A small image classifier, trained from scratch.
Model: 1.55M parameters, arch vgg, norm batchnorm, activation relu, depths [2, 4, 4], widths [48, 96, 192].
Training: adamw at rate 0.0033, 40000 steps.
Rows from block 3 of a small image classifier, named by matrix and row number. Each number is 50 + 15 x the weight over its row's rms, rounded and kept within 0 to 99. All counts start at 0.
After each channel's rows are labels from the 100 images, of 14976, where the channel reaches its highest value: "top examples" is what is common among them; "colour at peak" is the nearest of a few named colours to the mean colour under the peak. Only what is clearly more common there than usual is listed. The data: photos of arthropod specimens (BIOSCAN-5M).
# conv: 3x3 conv (model.blocks.3.conv.weight, 96x96x3x3, each kernel summed), inputs 0-95

conv.57:19 29 35 57 28 73 29 50 45 52 90 38 39 56 41 45 35 46 43 59 51 46 54 75 59 55 29 64 54 22 57 70 75 44 70 59 65 53 48 51 62 44 50 52 55 50 48 58 20 49 44 19 45 53 33 58 66 53 43 54 38 61 43 32 54 55 49 77 62 58 52 53 62 49 66 43 47 67 46 41 47 49 50 02 24 77 40 38 13 74 37 52 37 40 48 29
top examples: order Hymenoptera
colour at peak: grey; brown

conv.61:40 49 59 36 23 26 28 56 27 34 30 31 57 50 27 43 44 20 23 43 60 57 44 29 50 63 69 37 57 21 19 56 38 38 60 36 61 60 50 51 27 44 41 41 46 44 60 43 45 40 08 47 49 34 48 29 37 36 40 68 61 47 46 36 14 52 57 41 34 54 44 34 57 46 60 23 57 32 43 41 63 52 51 41 34 58 49 22 17 56 35 44 46 41 68 33
top examples: order Hymenoptera
colour at peak: grey; brown

conv.95:42 37 58 50 13 47 34 18 35 58 72 40 45 42 37 69 70 34 27 78 47 56 65 53 40 38 38 72 42 63 31 42 18 59 48 61 41 52 49 45 12 42 54 18 61 58 69 31 59 49 47 50 40 43 49 41 54 41 36 43 45 54 59 26 57 75 55 45 19 45 57 22 47 44 29 45 26 17 55 30 46 38 55 59 32 63 45 59 49 74 50 27 57 54 55 48
top examples: order Hymenoptera; order Coleoptera
colour at peak: grey; brown

conv.59:34 45 38 52 80 48 15 49 47 37 29 57 35 59 45 59 33 49 35 42 45 38 25 35 73 30 38 28 40 16 57 37 30 33 56 28 46 41 54 52 59 59 41 51 28 36 46 33 32 47 43 44 55 23 52 39 38 28 49 43 47 30 41 46 51 17 58 58 40 44 21 69 43 26 61 52 20 62 45 34 52 42 35 49 52 31 39 77 39 34 51 42 17 27 44 45
top examples: order Hemiptera
colour at peak: grey

conv.8:03 42 43 50 52 66 48 86 58 48 40 64 66 53 54 56 41 49 49 58 78 55 68 29 43 67 78 55 89 28 33 65 49 70 84 56 65 71 34 60 56 52 53 43 46 53 77 50 73 48 49 40 22 49 59 50 54 70 42 46 51 64 67 33 45 53 51 68 47 60 57 53 52 82 52 58 86 29 51 36 38 63 55 74 41 57 41 46 52 52 37 35 51 61 64 54
top examples: order Hymenoptera
colour at peak: grey; brown

conv.70:30 45 49 61 60 32 30 34 43 48 12 52 56 47 36 26 52 44 59 50 70 24 51 59 09 59 23 34 32 22 48 64 47 59 65 40 31 62 49 42 68 45 40 48 77 56 34 49 66 54 41 30 25 46 44 43 47 54 50 38 40 44 53 52 46 52 40 44 42 17 43 39 39 44 57 46 25 42 50 37 60 38 40 75 51 69 39 62 34 21 47 20 46 69 13 63
top examples: order Hymenoptera
colour at peak: grey

conv.55:42 28 47 35 64 62 48 59 29 44 47 39 74 39 27 28 20 52 46 35 59 44 41 46 46 60 62 57 12 40 58 60 67 42 37 46 63 46 41 40 28 65 31 58 45 57 59 56 42 49 16 13 18 32 62 25 35 45 38 61 43 61 44 34 54 45 25 49 58 66 42 43 71 52 61 27 56 62 39 40 19 38 66 37 54 25 31 45 30 38 40 54 49 21 58 58
top examples: order Coleoptera
colour at peak: grey

conv.48:60 72 41 26 28 68 24 28 28 73 43 45 81 61 49 49 35 29 35 24 35 50 54 47 55 59 38 48 46 30 51 62 59 39 33 62 78 45 30 60 44 47 28 47 68 29 67 44 66 41 39 10 46 42 55 31 63 59 39 45 60 49 52 35 43 60 57 45 25 82 40 43 48 67 52 51 30 55 50 32 50 31 44 76 31 54 27 46 14 58 55 35 51 46 46 62
top examples: order Coleoptera
colour at peak: brown; grey

conv.77:60 53 51 43 36 58 72 62 25 51 62 42 48 46 47 35 49 33 28 34 20 57 54 45 67 79 61 40 48 56 55 33 57 33 26 36 63 36 63 48 46 59 44 46 00 34 48 45 50 45 36 52 53 61 51 40 13 26 45 45 47 38 14 57 55 30 52 39 56 69 42 48 52 40 70 38 48 71 30 66 65 50 48 51 36 55 45 49 46 24 32 70 62 14 70 30
top examples: order Hymenoptera
colour at peak: grey; brown