Rows from block 5 of a small image classifier, named by matrix and row number. Each number is 128 + 32 x the weight over its row's rms, rounded and kept within 0 to 255. All counts start at 0. Numbers have three digits each.
After each channel's rows are labels from the 100 images, of 14976, where the channel reaches its highest value: "responds to" is what is common among them; "patch colour" is the nearest of a few named colours to the mean colour under the peak. Only what is clearly more common there than usual is listed. The data: photos of arthropod specimens (BIOSCAN-5M). In brackets: how many of the 100.
# conv: 3x3 conv (model.blocks.5.conv.weight, 96x96x3x3, each kernel summed), inputs 0-47

conv.93:138132107190070101126146096140106124169133157140118114110072152125134149083103127166147175158091117089133140129146131130123119092136142114143091
responds to: order Coleoptera (97); family Coccinellidae (33)
patch colour: brown (70); black (25)

conv.65:144085155065134121154160086076142108123125110160162165152095070104161089098091179174136096119090116065103191128134096095150178112067106130123045
responds to: order Lepidoptera (29)
patch colour: grey (67); brown (27)

conv.33:084105107132131114128156109047089113127115179204128141109127056089110108111110130138084094175115144077104140099129124139137148126127130124064097
responds to: order Diptera (92)
patch colour: brown (45); grey (40)

conv.22:138162133133083073117091104067036087067132086096143142140069111108112124113061158149124098115117186102125122158128128101119207090090134161028070
responds to: order Lepidoptera (33)
patch colour: grey (56)

conv.92:052135130146125115110157100093134153108084116151109123146073081110132098104157113123122118155145164115150160099068101143143153125088111062223156
responds to: order Hymenoptera (63); family Ichneumonidae (34)
patch colour: grey (46)

conv.91:137111143129159126113122134127142192113176126115136109144109150116119158135113147116133141104204112099131137101189174150143154208123117099113125
responds to: order Hemiptera (30)
patch colour: grey (52)

conv.64:094120134116078068123085131161147102108096119137115150151141126185120132115098145132129139088095084118112131116035083152091111110065095113141140
responds to: order Diptera (62)
patch colour: grey (42)

conv.4:122082136229134135145124080108084077103176140129141140116149120099137107124060156140148134114133127123071068104136162122149147060147151112152072
responds to: order Coleoptera (82)
patch colour: black (57); brown (40)

conv.81:108107130136110099112166130088088144114148108077124172146099144180163114109130089105136126115089143113101137151182173151167129103205164095136147
responds to: order Coleoptera (49); family Throscidae (31)
patch colour: grey (41); brown (30)

conv.17:085096118107124088114147111118082147083159106150158176152092103156148137082070149151154056133109170086090166144158155088173135137129158087126071
responds to: order Hemiptera (32)
patch colour: grey (50)

conv.10:168117139095054138144092129143114065120084141154119163084150134072172101143153138152178073100166128148114124099158094092150130137066111144124115
responds to: order Lepidoptera (30)
patch colour: grey (43)

conv.7:148150142064149142109147061121111141092009131129149180162128135158134122123132132172132116100100142141139135100098034135110139089099142117137075
responds to: order Diptera (62)
patch colour: grey (40)

conv.45:104123124179125142117189112096143139158099146129149108132156139121112178107145150153120156143130102098142125131145118008120129140113110146121118
responds to: order Coleoptera (96); family Coccinellidae (41)
patch colour: grey (45); brown (29)

conv.40:090138120033113107139120166077086133115100110116167130116131061134103151104118107117172150116171102134107187158151095139098137127033099125094133
responds to: family Drosophilidae (29)
patch colour: grey (37)

conv.83:146164160139045087117153116123145140153091115172160097172134159141111169112126133131166152174040116150145088123103119106149144048124139065139155
responds to: order Diptera (88)
patch colour: grey (56)

conv.13:118156092118077131098125181103079162103144163205110099119195107127105092131111150120158130144138180084095120148094144134117155116106136135101101
responds to: order Diptera (72)
patch colour: brown (52); grey (36)

conv.78:138131129159131120114104113179125137135116133151119131152141139100097114107116088147117149110157138109121089107102132169255140120124130071074105
responds to: order Hymenoptera (77)
patch colour: grey (56); brown (26)

conv.95:184146152099136117103142098107116112135145072082162186122137107058149129137151162128121059113166178075143146108137131141137159104208148169088066
responds to: order Coleoptera (58)
patch colour: grey (45)

conv.19:118104094111120118255160089107139095147136146139158163134116116125144077107115109138121171133123146115093066144202138128157140111146156094122121
responds to: order Hemiptera (43)
patch colour: grey (61)

conv.59:130105114120170067126156103086054110089157099129109148072123101155113101092059133119095102131120195141087117151166165139120142087144094117146074
responds to: order Coleoptera (44)
patch colour: grey (47); brown (33)

conv.74:152117109213129130133106095094118081106177089137130131138094117098125093119106153128090133058135127118122076093139186178123153126171088161147048
responds to: order Coleoptera (99); family Coccinellidae (36)
patch colour: brown (75); black (25)

conv.37:129133068118157112125173139084125118143122088078138113107121142114090108073075124123155119154070126121116128148146116029121140092131111121150131
responds to: order Coleoptera (67)
patch colour: grey (26)

conv.66:123154177094130124141113111145124078121079128157079132146117127107139088136086130140127163136161161089142078162084077145138139144096118192052117
responds to: order Hemiptera (35)
patch colour: grey (43)

conv.67:069081118103087154081141108151123178106104135138151125193152146145164108078133137169132105124173116140115153132091120138193120133132156103124143
responds to: order Hymenoptera (75)
patch colour: grey (72)

conv.44:144123105107132046149118125093133126167107131133163118113098121161079087097109057099046186170080131119115135156183110145140118098128114109072127
responds to: family Drosophilidae (25)
patch colour: grey (48)

conv.48:079156084144153133103136127109122108142103075091145119101107152122067117105178102094127108147145168176157173139099065071092104103059096117185164
responds to: order Coleoptera (77); family Coccinellidae (45)
patch colour: grey (46)

conv.14:109123138135163150122140114129147168132163121120137116150087123115129155121153114132097159133204126083151131134192170138155142165144136092102130
responds to: order Hemiptera (32)
patch colour: grey (57)

conv.61:154139060149090089147133123136117089153131134086158128090170160137089089100127137095168099166101132137121144154119119043136135097143080089120112
responds to: order Diptera (72)
patch colour: grey (39)

conv.75:133062090147090088152121128093097112130150153133117114090128113141142113080028148150137128129109111116036125127185133097118134048154100093131100
responds to: order Coleoptera (69)
patch colour: brown (78)